Weights of a small sound classifier.
Model: 11M parameters, log mel input, arch vit, activation geglu, moe top_k, num experts 8, width 256.
Data: trained on acted Russian speech (Dusha), 26041 training examples, 41.0 epochs.
Rows from block 2 of a small sound classifier, named by matrix and row number. Rows with one number within an expert belong to one neuron, the router's apart. Each number is 500 + 40 x the weight over its row's rms, rounded and kept within 0 to 999. All counts start at 0. Numbers have three digits each.
Before each expert's rows are labels from the 100 clips, of 14976, where the router gives the expert most weight on average: "responds to" is what is common among them. Only what is clearly more common there than usual is listed. The data: acted Russian speech (Dusha).
# router: router (model.blocks.2.mlp.router.weight, 8x256, trained with AdamW), inputs 86-171
# gate: expert gate (model.blocks.2.mlp.gate, 8x256x256), inputs 86-171
# up: expert up (model.blocks.2.mlp.up, 8x256x256), inputs 86-171
# down: expert down (model.blocks.2.mlp.down, 8x256x256, transposed), outputs 86-171

# expert 2
responds to: emotion: sad
router.2:505487482540492486542419511527520551489520552441459429475486481466484510504564494558532497527454487537466523558442495485462479491457534445483500513483553519456430471523558556481376455494503503460548517530491473515486567528489476470531492441507466550511496542
gate.0:375489526520460395510414485435391479475540496573532471425493442493543462477483560520516467491463530531496469515516565534528493455487552471472479494589497530511502472547509501487516400430497481477517522508535514486503480532560569504537423479494499510561468542
up.0:580535491429554598519491458519514446508482559470483484520561513478473431532504424410512523451574542453516521447455500503536549492490502478505463487486513497469519559455523468502416524485517570514465532545470502529507530510540469575562556458525531443441532453
down.0:474468533511575418489492520561510483489537565497521518536516471459579515490491493446517514459553519471538524506499578477488492515471476502448452487487460530494503453535521417536559542488511512544442513532544456503474468545438448471494506531471553494516507464
gate.1:480424482434460496486465432447479566570511519470463538489483484444486428528535553556443508451482501491503518483487472443497458496522541500539440505480471486488493548471476532509559534552498510461502521495485515495558466469451575484500556506487433528510564504
up.1:538562490526509486551467467515592524432537467402562513453528481497483547492534463554424468573479483477401475502549596549554487573527530534467528546548461541473527466523569452515543475501492497524501507474471473445495504543480565501529480476504413506509518460
down.1:543528449511497472498432499522508564481536489537483511457510530442412441474535403513536461496472534542490531473536520473468548594512477548455475421554611470475508549451504534517490511456524540468526484536532553478451530537588442459535506550507557527486467526
gate.2:520518523495462514485467533462492508503579459486533505528488416492555511412455489566581532527534480481561507461449555540463495482439446419547444496571488526557474400545500579465434539485503511545400489504525535483574587532508468558511468467467567540441504448
up.2:522502450499562506558515504519517515481414527520521520499492550498436502538543482448475456478488510503439481467531441497509472508519582544482524483410522512469584575434477448519507437562399456523532530528481561507413440445428524520475496531528503487556472523
down.2:525448486510485551495515545486565528463455548442510491479424498483508485471531519525485594561519558494476448532474499472458502437508503565498491456421460479453548496512453541531487565433500551474548477487498481541579525488394452421502521548516522485562488478
gate.3:472512482514536368528447533503518541501440507487443455552515550458468573494525479479468512500565490417437515528594548459510537564479434468496493497555515470576552484531507550466426508505463516520485487519510485461423560493509510552492564582500500460514492488
up.3:450495497517531429513430492494521511431524540489460508497534553473496543476472460439491497512544521381437525540553519465556518567457487450477520515539480439584509540526540568452441507514480494537530483519514501503424471485482462512479576541523517450541507522
down.3:468455465511526542445623493482517515498457513444495490507535487492561385537549532597518517434533502501528481467450488545533477523480539502523525543528470539562495489539471499511517517542566511545470518506580474524478511495447536551444528461514512482480470506
gate.4:505499513473462534440471489487523481457445477516434499402497414497530537520512508521514468515541410506497444466493432531449455492555588537538516497425513460502444549472526459406433459583525530534465518429512438484511537479446475552453431561495504489509502498
up.4:539524454550476501515536593465516495558482533547555530613520553517469509457479543478472459541476582502460512528481487518558558517505443487514486567577469556480512509460469563569507544402503465472507529549540532509498462496569544549500507479553478488492472487
down.4:534542492510550504499523527538514450457474440369495517452488514524477493516504455467485514434532436487501541487470425487456478499554539553464526481488540529552505511482400549488458560486427466502481499541498486527517454442451573465517546480451510493484552541
gate.5:465470394517508520498512500482477486534461494537533497499496522476504493466517457483492471605473436471482415509540491514509515483547451505461461499528494608500510446463531515480390548552517497467534482501512474496501534510464436530489497475531564501560447475
up.5:522513581489502411508500544607593521495509559458505507529482418527491479505524577559532530502512495520588488533529503500539485545474491420474531536479549409492547484537467480499491491444517522494438539544472499508439461518488577534516463524469533519392476508
down.5:470550413441479496551543541479544518434527553408499526517474498416429491407514489554431499471446575460488470489500478504460489543446500490517501492492510446531546499522519563450452507515459452421481538529500481477458499469485541495525489510460465476505444550
gate.6:418496493424473455492423406529451457452485521557468489495501499479529470491493502444476571474494417497565472482534481529460507515482509501524494563462454515481538512500471467480534506537496510516448549482509478473572497486471514470522491513485492463517485501
up.6:567471478542488511494601607488543509486550610443538533554502514578502524530515574511493507519494560498477518510493531511536503514503498492461465513474548439543430515504455592479489514489521511487577491474513481523488446580497504480549521516491566540480523492
down.6:560466461507490471453499511548501447449504470507470540513448550559510508542511506490544461572530444480536575490524545518609531498495440473487452504516493527433431484461530478508452450485541595528512528439533472439451489543533490545588493482443434481524501530
gate.7:494507500438479464480413487484435515460502439482512500541513458517499497474463520545545507503440475545480509448371542498507488421515506535505448479449526503484478483519481469583500562520456455526504542461552504450509467557519541492599520465449495543486516480
up.7:517530507499515541499563483485579486529493540492500539553556456533492563509486546514456517502498562517531481504570494559519467501494475442521521589535526441506454550499511515498510465539514503456570460546544579542534542486472501396443466551524546476499495469
down.7:570451484577511495466559539488496539475574475531530489535512497509465474528505443527497430539526494513452489537481511454508423556421459578493541492523452570454561411483486481472506572518521481502556535533537485469521455508530580499438483499508482452451462552
gate.8:455517500543515513469506496461415495533556552586479462462519440429527508497513543519492471448460537525486517519544503446500510497454453544503477424484468491511447430471469528579503567478461508576455533507444525445480491493507549465560474537528562507613518532
up.8:430535577515540514493440495520507586468422448614487447564516480490558458501516513484510461493514477482522512519496486481481483574528525483448538501483487475469483460507467546545490519499452558498440454506535541474466490527495545535538475483474467551629495481
down.8:486416497527484534518496491521551499484526438500496495470492465461534454488454502446521489466434505566515506508509546589490478552471449508546452459488540466522459549500521342567442546458472478566478526542573559523580522526485470497463457506483483573500464486
gate.9:535549496588526496449519505499450452604514461512503519495440517450490392550495552448409515495477568504545509543511540479483427483465488488523453495456503522481541459495561497510442541449559449516364574547456508557505529512455483516501474495479467497514508524
up.9:489509569578490513486498452496471523557533482520567508425424431532475449569538523463429499508468543535559484506497495494528414407527494517517431522481474502492492443519551469499469492474488455480455527528493477526493454493502512418484453443560564520467489511
down.9:517503435575482450566496537533475498557456487566557477560476432528531546481515483495506487475514602461448514517537478508502485492547485500489541528508540512512520412434575488407525538523500540473475495476418553519493479426439454492525443482411462522461491466
gate.10:504554525502471481496492468542497511521503430509538497479532540499496503501516437508527484505479498520526532508516550517561492417518484486504542447444503485441533519521472541526565418500443434458571533518469578486490493497466445605510505420475438495508490505
up.10:496455430497500503549498519459514447486497595480448493512490444489522455515468571448473487466525480495475497478502480503440480589456554500449479553539509519531470491536502456476477610443545541536451482485489437545516509495507565413514436596536529492481555500
down.10:516488563422541564471510539597515555499445545501463481519467507499551424491489449468520543466536531538575521488535513469490476503532502482519519578509466531560507583531559473543491472494434480429581483507569484506546538472509446558470507534545445448592454532
gate.11:533513465551531456475460486492522493480465497531539497566501487496509447517585483471598471457488538433547526479521504567528556491544545484546539538519489584538553462478477490459487512479425494460553525463502512436548489491509469525565466462512514440535456506
up.11:454508471467478514536565557510508470526546534547464504523527451495502477551503504560442478558494500549482543573512448466468541462489468501470437453469450461509491516507481505548417514516517484464474490509534482501525469480510575471460488512553454545615483428
down.11:397434460505470478548483505511470478431529495515492426482553511525552502506504425497440487408387459470529490533521496488385454583549562494518399550455433438480544531517509495434514464558474485490499540527526470522547491512489511430531560538487522532473520572
gate.12:493508566490513493570463502541566465485513449536506543545479578512552488551453433505536524487505563469497533455536512521584426526525493457547467489442553442529578437535524483453393495472440501488545497467459489433495476539508480575526546525540478494443457534
up.12:497507462509431522477533533434446492486475504542507543533504474502481521507531499550486443507435491517445462555489502451429555454524467510529547538548503533520467559506541474530456484477567543440491467529439490530568572513492556494512499541569490516578510492
down.12:498388464475502455513490421535538495520477548472499559506505549523504444454496513491510534483423441570513464506488464545521520516541425489558509565503444486476557471500508497491482494528416531615475494444560477529470510470544512515558473491529529442405472511
gate.13:530539505511507530478497490453544525572549479529450466409487467494550575537525459541522527477538530446529494538518518583503436551480511403498606539553466532498465480476479494480407536526494565500490562501527550499520437444470501546573542590528473522553492494
up.13:536543473524491545537464514471475498620511495522461448460472514459550550550485490503534530517564505499564526535534564553503472530541502472387597497539437531470547462470522493512498484583512546499479520481522522497548492467493523543593510542511503506504517474
down.13:461559479496487475447475502532436511499525516509510476524499482550458476505507447472555462463568476528541517543468484524514455552509526439403514542471554476469514545521490494412490492508514566516518549512430520507547518505455477527491451545469477512478501474
gate.14:550451441528555489450439467550561529415510526450567481596559548515512507453492512494463436530494518518422488492485501538424506504481555557537509488576555574477449444547501469550592528520450432524444491471518485488484504556496487495525531478512488539472482490
up.14:533422503535509470487512482477492476466502433417512433533520477478515540497499488494458492498498497488503421510396514527429538509521499530475434481477478474424437437498472617508463493539490513536511524483516514554548541534473556502492547538445544566481467484
down.14:494508490458469497566481522494440507444490485497461514501517566517507508444497525516444510502508440510513467511550456465506500464530589433467534501493464534463534489553431525500465385512510516524487494506497533543547473492493480380459517440574521568425577442
gate.15:436501465454465514474526555493499490435465570462500521487472446552528457522424529517498460513481418500480509529554553525512462447478500539487488499532553533512492543605531513498481494511548434543425499495482552532542523497539477481510491472539454539488508471
up.15:444523509451452520437507501482522575478443530472491516494495420493529425518469478508493484441530464462491525491566543567507492408432536483462415453479539523488548491531508502517496455443487403521407501533573578467523491569545503523445527433582445543536457529
down.15:510502541556487558457489463436540466465544487585499606444472489558528529561429375510520487478470473481453459481463530476457531542441523476513562508468526458514502561495454496521494511561525475527493524515436502498510527516492441514492451448537527555552531567

# expert 5
responds to: emotion: positive
router.5:460466461529476486605503480528500456460473443548508491540518438446513484508482508581495494558506470511459572524441497490487468572539548493464502526499479530451486526502555564469459437493511492510452512504439517472519511513496457621495459535546492424486508526
gate.0:470611431451544498499551524491482510452513515448558422511408496470433506482523524476540494490490534503543518477510560428461516501510479499535530583480443486510508521512582551503486464491518493505558539497502415511449469531428484507554461470403427521491452508
up.0:494604459500517492487517559534519467510447529482560470465453526486490531456564538473502481467492506562538505433455577461525465504495458490509523530396507469564536519505578530512472475545515480558558511505508477494428460561493450449497462485412499492532455497
down.0:491508459467504523514520518480542487486488476481546466561506501493522512403488477495503593463453555459530430439504440565506428514495498465524427449502539555532553471474484474419358490496495543473471512493480539521528508438546462522503525524480513446459503478
gate.1:469501529448508517514460519537488494464433509507569530502479449505472501473459415471524514493495500477484524467505470525502474499503447528531585497464442461456544533534492522439465398511481538492510480507459421528521517513511437490529455575537522469567420451
up.1:469465491484506531521508512509491533513440475478543504529434497507467508503481471506536481483487498535541472448511524552484442385499461513508559533475470410491514560526476495432449481539454515503474509550507434525531510460504476463508484585504575512508353455
down.1:526506507429517483507449544515515455431484480475507524482517526518430488519458417502529559466483513594511477480494495467454504514485492445513450546510535537477565518553497537470437479491502537480506473465540490451562547488453541498466530450497490484537414535
gate.2:563556489507457444520438570557483485475495531497472535432547477494429500534443485525494486465509508493532502483486489539508526550511470521506524473452552499511532475496463493608516531457421407496454521486457565376506481457498403517517498474446520449558540451
up.2:517502469504485489512463518508463468515488547507447531463569463503500502547454521498502500502467514459480471475491493539448508501550459579527514520443554527563526487552430478532528544435454399519510554460494595391471491506474468530480545408461565415572434447
down.2:455479567490497438488485471541518542487573546519493547476545529524474465483451491491514464565466495414511579515508479417512469473534508469543550450537492509473489472444508495463533565525552512473505462506469549494564515446476515453528518540455527546524452600
gate.3:467517551516483513427466476511539466507512527476446560546564489635492491548506519484492458511466474462467543444425514488560516467562537462505523501504477546529598493574476539488481541485480521475482469587573440505474545475562495456553495528538510551520466526
up.3:479536484517496451541506548596437513507505544554538470502467497423459492444505524496474598566537500497458444460575546508440504473505536530517531514435546465509472449492462426492547484573473498451494537483465529476551485509476504478511546502508487492611502468
down.3:507529491469588507454556523466517489494492404533518567465552488525568532478483470501445532548527499534493452477435493495530488478523512522464510443464483508482542438552515492519517455572486556560531521490508528523490533510513550509527543461561512450494489504
gate.4:543473549434519504534502507431508545508462519473504576550436503526559548544525399505494516499559507444542446557478522493494522471505475516553509501422486442560485542508486495511511478501438459600554443544527552490621535495458496421508575454483425553439478396
up.4:500475535548447407476571461532567503491431543539575518543498511452547514483492593465464513578530589513490532525512435482476477443474495543452552516479498526542443525468379645564492471480510461435406428552498575475496525542507425549519522548442493498485524559
down.4:472423453508465489503471498477475539497544569478464558446494522526462513487455515542527531538541480539484466528514428533473469509595536462509490558442503471513416486545515539492463482536573464486459509499570458505453450517541438516481505546419571508518504483
gate.5:492467467489470505484517477562489512497544488528541537456464415463501500518488504528438488499512434549520551482491550543520508512488606456556565503467534500529556424436566485484476477546527447474469469534553610521537469452508526490523513552508525422502561598
up.5:505473461520472452581477544524462429530556505441550490539466490516499509515516566574463551490546491574505494501556489484512569539525609455537402507467478524569494501471543612480514488426522434445499508493475491487502524438464563487465513539459507556527482499
down.5:510500512452491532519504487515416496465548446418455501536487503508500579442476534534485540535484459463577441520470484530563526521478451520479596523469486539464406525538488558476473538472413479485560510524598537506418474435500447502515508599523558451486491435
gate.6:468567525460559514472547413474488496489444539576519522514515544488542456483496520434523502534489513473478494584477497520489507544436518484478472482471580519495539530524506507469531464528530489446494549555476492483538500563513500514542462554461456465486501488
up.6:526419540470463497525458602529447500494556487373477508493480431512503531474451490535493513497523507529523467470503453461550468472522493539492531553542413461493392417470490464560451491508470513567501512439533467540499519435508460505435467466499546559509485505
down.6:509562497458512539484487497435509466439557534473543540543542478489560502515530530483500490459477512535427555417527494475581483542460494507524463478501521513491476541438474515476476478503480444464473513399462513578522552543530515466497492542449438497546468523
gate.7:492485391519546414522531514456530490494522561477528474454453491500515518506481509462522498540486465571466489544473527562468581557527438467490517582419462515402497510497437538489515536548445511467542473458523555511408502517506518501472486505464498490445535450
up.7:473543532568435650583505505504567457485530532472492490568509515462402464525489519457451480448493529493514503506554453465557458511515489490492449502522510549537479563466464493554497517478594554511432563510531496531541498552560540526501535538486464509548462525
down.7:507511517551487526487521605444516569527457556413502494541569498503492552470490547425477456433442596425530492507566496463514473479554448458429544525503444470538545520453508449503504456462497503483461581461494440455494466500590424489443469544507471472456565485
gate.8:543501520508496575524440457556480451548493599521526463555519474555540446457574482437560502460459438447474448521508500458495463446522526569387504459479501448535431485503459538525518503472485468392548469567511454488558479485533539472486554508509591494543492551
up.8:597518473452494488522493567485466504537488487521513478504494515442497490518520458498587479540506527473490495465503556498479481411467518504494468421482477554509425467511528534546546444488464502455556505560466425440447457509512517557516531527492438465496452460
down.8:482549502559507523510468520500449531526539468447515499574492523584492534466557514486481503446512519419493472453492564510483547509449472528477505421503513584496469513491477524483487494537525469437521457524463522503546465521519484553475635518506443555491574552
gate.9:515515489543542527477503529545521516512448514460438454519488493537517484576492408458400506459566454608435570524466501493506508488497537451500512512478508517514521493464513428547527505441461579520512440477457509560452517563473486485418521410542510456572506526
up.9:500586441460459477452499505497507523558519515426451615509533482534487444463502469497533484516495449579481535514492490545514504535470470539478526497501470504549512429450422615438478510520510480474550409565482462529419462463467520508483495445501524472432484519
down.9:496411477495451552469515463471516466494529538473522515549624543430513463444476554506566532532426539514503577497515380423452449450497563471418466456480484477494494481447502544557475425503488525532447485501429477473459583548459512421559498513469471474498484517
gate.10:565507534464519510477589543486479449486440518427579468479518482442484375465501498497513438550517507534530551568498507506557592453585523433526533518493480484494499502453534521430540510517405405517489529490481494517532551482431483422491527479552469473529569484
up.10:469483476544524494509443502549569527513493456547431540500480540550487566527542497529503457494490505503427489452478512472460401528440448595494434479514465516491489509527465462587456453513533585512537420544494493481465449466594455505523445529454498551453500461
down.10:577555435541508517448445588436521499475479513488492419462482455512454432447469524504504553485542556517520473446505516543439503438533479478404514510473498492586493530490505467539503555542493509569518425479497424511485449575500534563482487482510569551489501399
gate.11:537523473509514449533499554460524489451554523523469483550538518521520488533504528488418529424500481523516492514423405497560508527509515480480408451453473465459493441471480486478443502540532512480535619502534496524563487473502486460498469478479498549508438543
up.11:568575464440468510522528579522567420494524521466493446510552493518516493487431584524477478449522502489495533520413436572522506549537559511435472424478469502404514500479566522477503485552562467437542590541502477454535467429546457527495492433466533485474407499
down.11:538535473513455442491533451492523465455431481507392462467501556451408472480511483479517466412461514479446440447519533543368453489519495463540533537546533533537511434478531479459431507593419495452506587532512529508494529529489531541513494460502497377518533485
gate.12:556472435522524468494478474562500454537492484478499452555496476496530524454579469549488492470511433499537486443526425490545506483456527477482514414489480525499487405540533572514460552495536554471432555467457515521479554510440541556427488551461459555451521470
up.12:509504435572507469513473450557467489516502496503500422498498546493518473510520513505480470530523552455557561539569466491457539502505538445531591458496504523479420467469548479536459517503481579431541477506492498549523477464467539580468505589440519500473427561
down.12:432525602485535412432529507438504557511523500510447462515418577506441510482484430487447526518518450527526437468480463520492555559489473534482509553493435470470521498496470527474427517481506520506466477505561460598475544558490478446445454591512493447534552516
gate.13:527504550475556518545528507515525507458486491608442389454420504549502479446497507447597418477485517436461530473544495419531523514530466505494553475378488524543511537431482508430434459526529522525548400515460498504533499526500445501450473451465532463477496535
up.13:490489588515486539542626490454485570424521505554544392466482480492512507484514483481529465460524498455499545477529504525516503563527503470517499507412467469494532529447490472456457484529583497511564441468447528529541502553563492523515490503501525456483507497
down.13:458539531517496540521486457519441448545506473484528509450442519535467543462515460490521454511442439460505457503502516575577447457487547568512531537516521543503517441404458505425481436521535506480551514428487465453520477535408549399495564475506446538548492521
gate.14:420493497462458488513538423437423494530508544493487524468505448465556524502501513462460533545539512422535531475538479497513442517503510494558560509537474478518524498528500606579500523519593537440486553509566566465386587473503570396478514503478505516573522525
up.14:558450510542535490483471587558570489438452473515531483492515569534427454470515475523529476432467572535459475497500539462516554502513502525451441443472487525487474516516537453426452471483403481571509438513444475518590429498532447587521493485529480531427441461
down.14:517551467505497544493474510498459514492485462553598525498454512498480459453539567565453434436532543522484566512512542486468503507485472498486464501530530511529540548516598503472443457478524531521501524500505518497464447486481495469515525526536476508537521596
gate.15:533473588378553567497503503543503512482403518506535503490530467473439502457510510413552501505547444582531486506509483526586485537497563492500515515464481509595492489528512521500484523582527485473515519472509510470454518500547480513467453534563413477539546487
up.15:457504441596487487496475498464513500533611516488468473498503553507561518540490508585473493528500554433454523456502545504420547465478425512529529517496588519425494481484460476496464479421463563473471476509530503556576439478506516495513556478451575480437469519
down.15:503418561429584588507429539532499494530484506485509482486486535506494515500542422414517499564499506579527521541510540565522521533490494511429485485521558490494477491504502541441491541569479484451555497534538482491557470505486515440530477442546517468436442504

# expert 6
responds to: emotion: sad
router.6:425487600531530441488432599520535471432461552555496440524462480415525557484513574519554528441506528553445467433502425552540542475480520513497442445471498523433440519504485464493563514466498555445502560485497543458477513498554430505479537477503542454497553542
gate.0:545544459515503443470478514565531534404484450531497456498455495499490512480493513523556528461476444519479498519540492497511507423470411590418408472492520555526544457566563562509485464528519450429499506512528518509471516555537531464590506546438529525554414456
up.0:457499495485576540477478511502512413527468594450446495548515470504446422483512507437524500489569557555507505533506549469460482539494494495488567529527482449517559569494521484543563514464539495533474433546469490525522509466518482495490531549518466507552443483
down.0:509519551437522483472537461541429495467506527502534540530562454567508537504469583520573512530559534525463488503469570454554584465491514559509531400476494490499510533555481510496504493519553507531512396492501458468493508445503414459542463552513482508516504465
gate.1:479497522539500484442490528524540567488508531523529509572455499421514486477544559536446529517518564437549553523430518513542544515475484540517469492500555503477470503473520483441514493517503504455490465482498511411469523516512478488529473498545559501442490525
up.1:525519550462481520507522480523488522527467483459466464547473467480452467483526515496451532509502529481492564468525517593549585553505512496483503556498588481503505518459511513417547537492458478421527527480488508470459484480538498500559511496518579492431486500
down.1:553523544565490475484487486481507464473525535475502522535490550434472487514481441563488520511456519526474506462584461526496503470465591529497497498441430444561486558486471549598464535534473439465502465497467509508487477503504548505388476512505479464401440501
gate.2:466436516486505479497426555533551530537517529523514515461485487498458497460473573481483456540437493504458461518512537496487568474398530474542522387495434462513406485500505486542461520466467461414438530496503434553520502487439566527522550590595548445494515492
up.2:498479442518469422485503479491477517491499518527519497513491497510456410484489453504472448541484502495503490503459479431504453536476489507497490479492436542510493497445517462574501582441439416429464537514475460443535597485553548526580562438512548575522463519
down.2:531450524458522463520492534528549487492485500499553439546509516499500468525460473525501477545537549439537452457543547529461535522553576563488474543460567480458531477542480475568532497566522495492533496506466502546565505483456509503526527457479484522481521455
gate.3:553508453481483476459467472468508423512502488476530532441465533509511431544499437445509479385471503545494486479512516481483462494533451552562437409514483456561504517567527511456506568482459453515470416442493569477509504560456455503508500514485502463534510530
up.3:491517544448482528561505487513530408524543544526497463489455552506391464532495426576507546504566488453495517545551530508532495558524562511512476512411522441480460472523522508445450482470506432512479463518497466509430509488494497452512511568507471516495575512
down.3:467388542482570509532465433540554538489487538592493509519527529449482449493502488497453509448576474480559514524498511505555540478567529527502516542540558540426448458504530499516497462525503555498429534451506502443451486424512536563529483512477454438443522469
gate.4:605435549453511582549443502575494514498453462575488479480512380489548494504498454514505498496529486468495438469591510517521515577517495475552461546530538485519551519525472537527534560515531529584445502559602565562471504544546492475525448504559471559557487532
up.4:461540504550470477508479499517562465513506476500465493489474479420593544478530463494460561469457498525569560508473503500477499597428505542507537480488442515576532487521574548492477530432535430566520496517531421538488512519518512508522585555508480538517544521
down.4:461530483472563502513505522514504511518483528535501481457567484469474423533499482514471542479483531488554500569482527498547545582493521500486488484434556543495511483533537440501503460517487554561582475480498446524494489415515518454522455497453503455460474495
gate.5:529532462463486519458478526478544437484542564465478534546521482513503488535480507529480529514463510481524485471536569486500445454457521574435556539532537529569480512419484558490571435439535488428483509444461530521489470527480453493524348523449477454489526493
up.5:513547483488457477525557397462532480519489501529478528489452453551474499528490495489501485496584498507512538538548470524529479474459534454502401513453452568443530428499461512548524473532468532463501559523508451476500463492514519524554469457449490526484415486
down.5:530577404431510514491523517556462550467450469487502555465452481475498500521508566518511510544464526498531445510516439461441509450473558541551464445500487474490474500567519491505492522515567517514518545502385510593508534481482539581547547354471541517450506567
gate.6:594484534521523538525446532548462565490514462501590576555602531504532526480530504505466403544566477525515509471488522506501459526630514547567525433556574560487368556496476508518477449463474586538511515500461434482407540486470496428507486491428504503505538481
up.6:462451551470549536493476483528496542444513458467593484469551554507480496532523473446490488480505521515472475510530500437493432568489495424514605464590482512530559544537508468449475493465376433562467548506459463548497438528469470470523545472516565491496510518
down.6:555523431490517471507474518535466532468475593546469508463522523475445473572496429544420457581476512483498544427526491542495564480559520552420519522552662490457507493434501500510562477501567510519510548459443500490542520584472433505449496442468512519470489516
gate.7:569483529486516441464515522515463478578526519473473500591502472533471418443465487438524475498533523452463412468480540528524487524523575438485481523490420448479502488488520586541502444511488526467490451505501481495498539444533487548437507523540603474567464533
up.7:452495508439506482525453554514466511514543543490444467593512478542417440413499514497523510452514475448517394547420509497511444472518541453496513450512435456512522508502572510496511465495496569460511478517509500410518508531564485553455520505437565457521569526
down.7:460517462525511506511500447521541501492526547470507533517478503468479593553487505534461473468482521454542511538521402430447474499466548478450506526485545526518486504571458475512564552522518531487513517532511525513499609510522504527526510472468481499466492466
gate.8:456483471472521489563578511554517516520438512505457449460455472486499511554482448478516378462558509512571526455477462514443492521499426500464582454536422486510474506488529527455521477489470426481520502461422469548531529501517418503500534502517430525423487502
up.8:514533542563503530420462463536580509442598493513491441473513518487493508478582524489493555528553444507460507558539507452552477528547586536492432498469478488410537525472468467578521468510563518559488514507513492423504550503546470506529454525506511499553552515
down.8:481505528495476504572583481554537475536469567498518480415494551515508503547532567506504465532472509442524519481558427487487492464500507504490475517482459489497574542576415494459517578538517485535492444504438583532583513443508479495465513440452459513528411537
gate.9:513570443459506445500486524556449552477513544459496561465452487496582442493512500492438427496469481557441459452510491552480504468464585499553466473431501506438475500472532572536442493428435471507507534521492500458452492504506510541510521466569496451514490519
up.9:547575466485571421545488558513486518546499511456534558367497513514508487523540515467493488459515451565440427523479463519495526454499518451512448531447519514427457511528529566543443513484514486531493481471470486541413430502483405479510482498504462559514511515
down.9:544454516526463525514489518484566398575431502507515520536459481506492452528492559514537496454451479487519501498567523554480523476462567502539493521503451491510490447573492410420460514471574386517468560449443426491523516512471500472544542509554531536533478510
gate.10:488559469463497508503522496437527490554545517547542518512517562543536452432504558460450512469495546518484475548493453543481505529487519499464500477513531514546532563450447520519440497469498483436515509548431516524478502444449485448472497465441547418472555464
up.10:455479511482515482486542508456440477498509484419549498528487521462488552559474556544518567521586522530406444533471485473520521491512503543511467490471522535498516506470459478560476560594479465475530518500504516553522493498499521438460526439491495524539513454
down.10:517500528515516427482535481481532551524484461611519481566545451589455539467498525464435433503483567480526398453536527442440515445456442486518525545469543537525506457421456488533411426558438538537531516535539510559466494485438500441476493481402483545537560490
gate.11:503503462504508457450486555549548533514427441514502492513487525482512541576467565550520503461457563536538500512509511493515495427517596410433569448443433510483569482532522514451502462499463492546493546559484472518479534469429536453502486469500544532470513487
up.11:536485510463513465544463523545590563457473552459422532498556509481507516536525500555470487516502521545575561478473499504430476513513530513508489447499538513509524513521525514498463478534518506471586440511505491529545538482478420430483474507497496503504528449
down.11:479516499539517433474495501468474420477427486552505461535488502484522536458485455467500509458451536514508544490476499576545522411483539535505494431419523522467483472454507560517567502456491542470455509485507585522502450543550528496478500519486500553512562488
gate.12:518474464507464542531566545550532482499499499460456548517533516464514432494552516472452536548507482454523489557546445499509436432472490454551579544538513566511470470477537490525538543489522483524403487569518579531485512537523537480514559470519550506464519461
up.12:477538518400489515451475494450591459515502470511556520512463546503404576491451481449507480513487469569471450460437554486542530486437515509470467399563506444526534528477487460504536521576505497508527491453517491479457454535482519539550506569529403592517465452
down.12:471524523520522557508480519505562487551568450467520528478529545541508513488446428492534565502496524480522483402483425504579494533520549457497568492432505532508458470514500482458542521491446560423544548430573477501416524499561512598533482465573480556458436491
gate.13:493531452565555505479543544496503475440557479492497611447522537509538489504552456512473524477408570466509573521514522544491489450563502491500467464531544491557482476452564410503530516499560457462556459553444558422528516519494432468496535567478499464524526565
up.13:492539522410467437489503510431548439515480536459490504446493533522526538505415478480486498491490475468481518502521496479514508488557482541430438539480443410452553480573450484538541500529511480493461469497556527518523558498535446496513469525565482494485591538
down.13:545434498527519430466504566516461509553509431495515497576555522479542520493517496383537496568469526588454510554532438470474480537547422513551582445482454442525533527537515492433616417466470504547534546532578490469488524476558538508455449487472551545452530499
gate.14:471576500526525439513522566534481540560480479498511531540604552532507532500502468464454505486509513489438545491463549537514496531436536484570484552528490443511512457516490469515476487518521496508464498465499432483537431475531546520515445562479499522503489508
up.14:506593480530509504466519530551486496493472442510528529506561485468527528486483457477492496449543529462430471459468509512530495528418442527558521578570546459499451428536504495522449431548481521513462512464483456508509540442491486560498421522468464548554549446
down.14:519440505539524465565547505508551475485496478481453461563454557532489528588525522503461501493507536471472519538492581448567485440436482553442531494414516506514560489451460430488572487518485560468547539510549456531507541517487423447477526486547450484451537450
gate.15:495542506430510388497505554458488467476468401478558440497528504432467491535526561428491503502494506443529525486508460503567507554521403495559458473482490444542520486489407516485439443489534504540507514520481532522444473506539483525507508570510486467506492516
up.15:561590461464503523474511493513445454561454455460447523536515551454507459540563498478473472495512497502494489471488492560633441538477440541568473535497450484504544487534444531506453423512430486515456548528471541479476474588542437474573526461419538482392451487
down.15:530513498550519469533509519480515542458513402516522572468412481472560491485460502552480518496528572552504543472511498509467480383500469457556502488465455486489484475550471467548514529588494593444474515436457583514415444480524523503476527453469497546490403483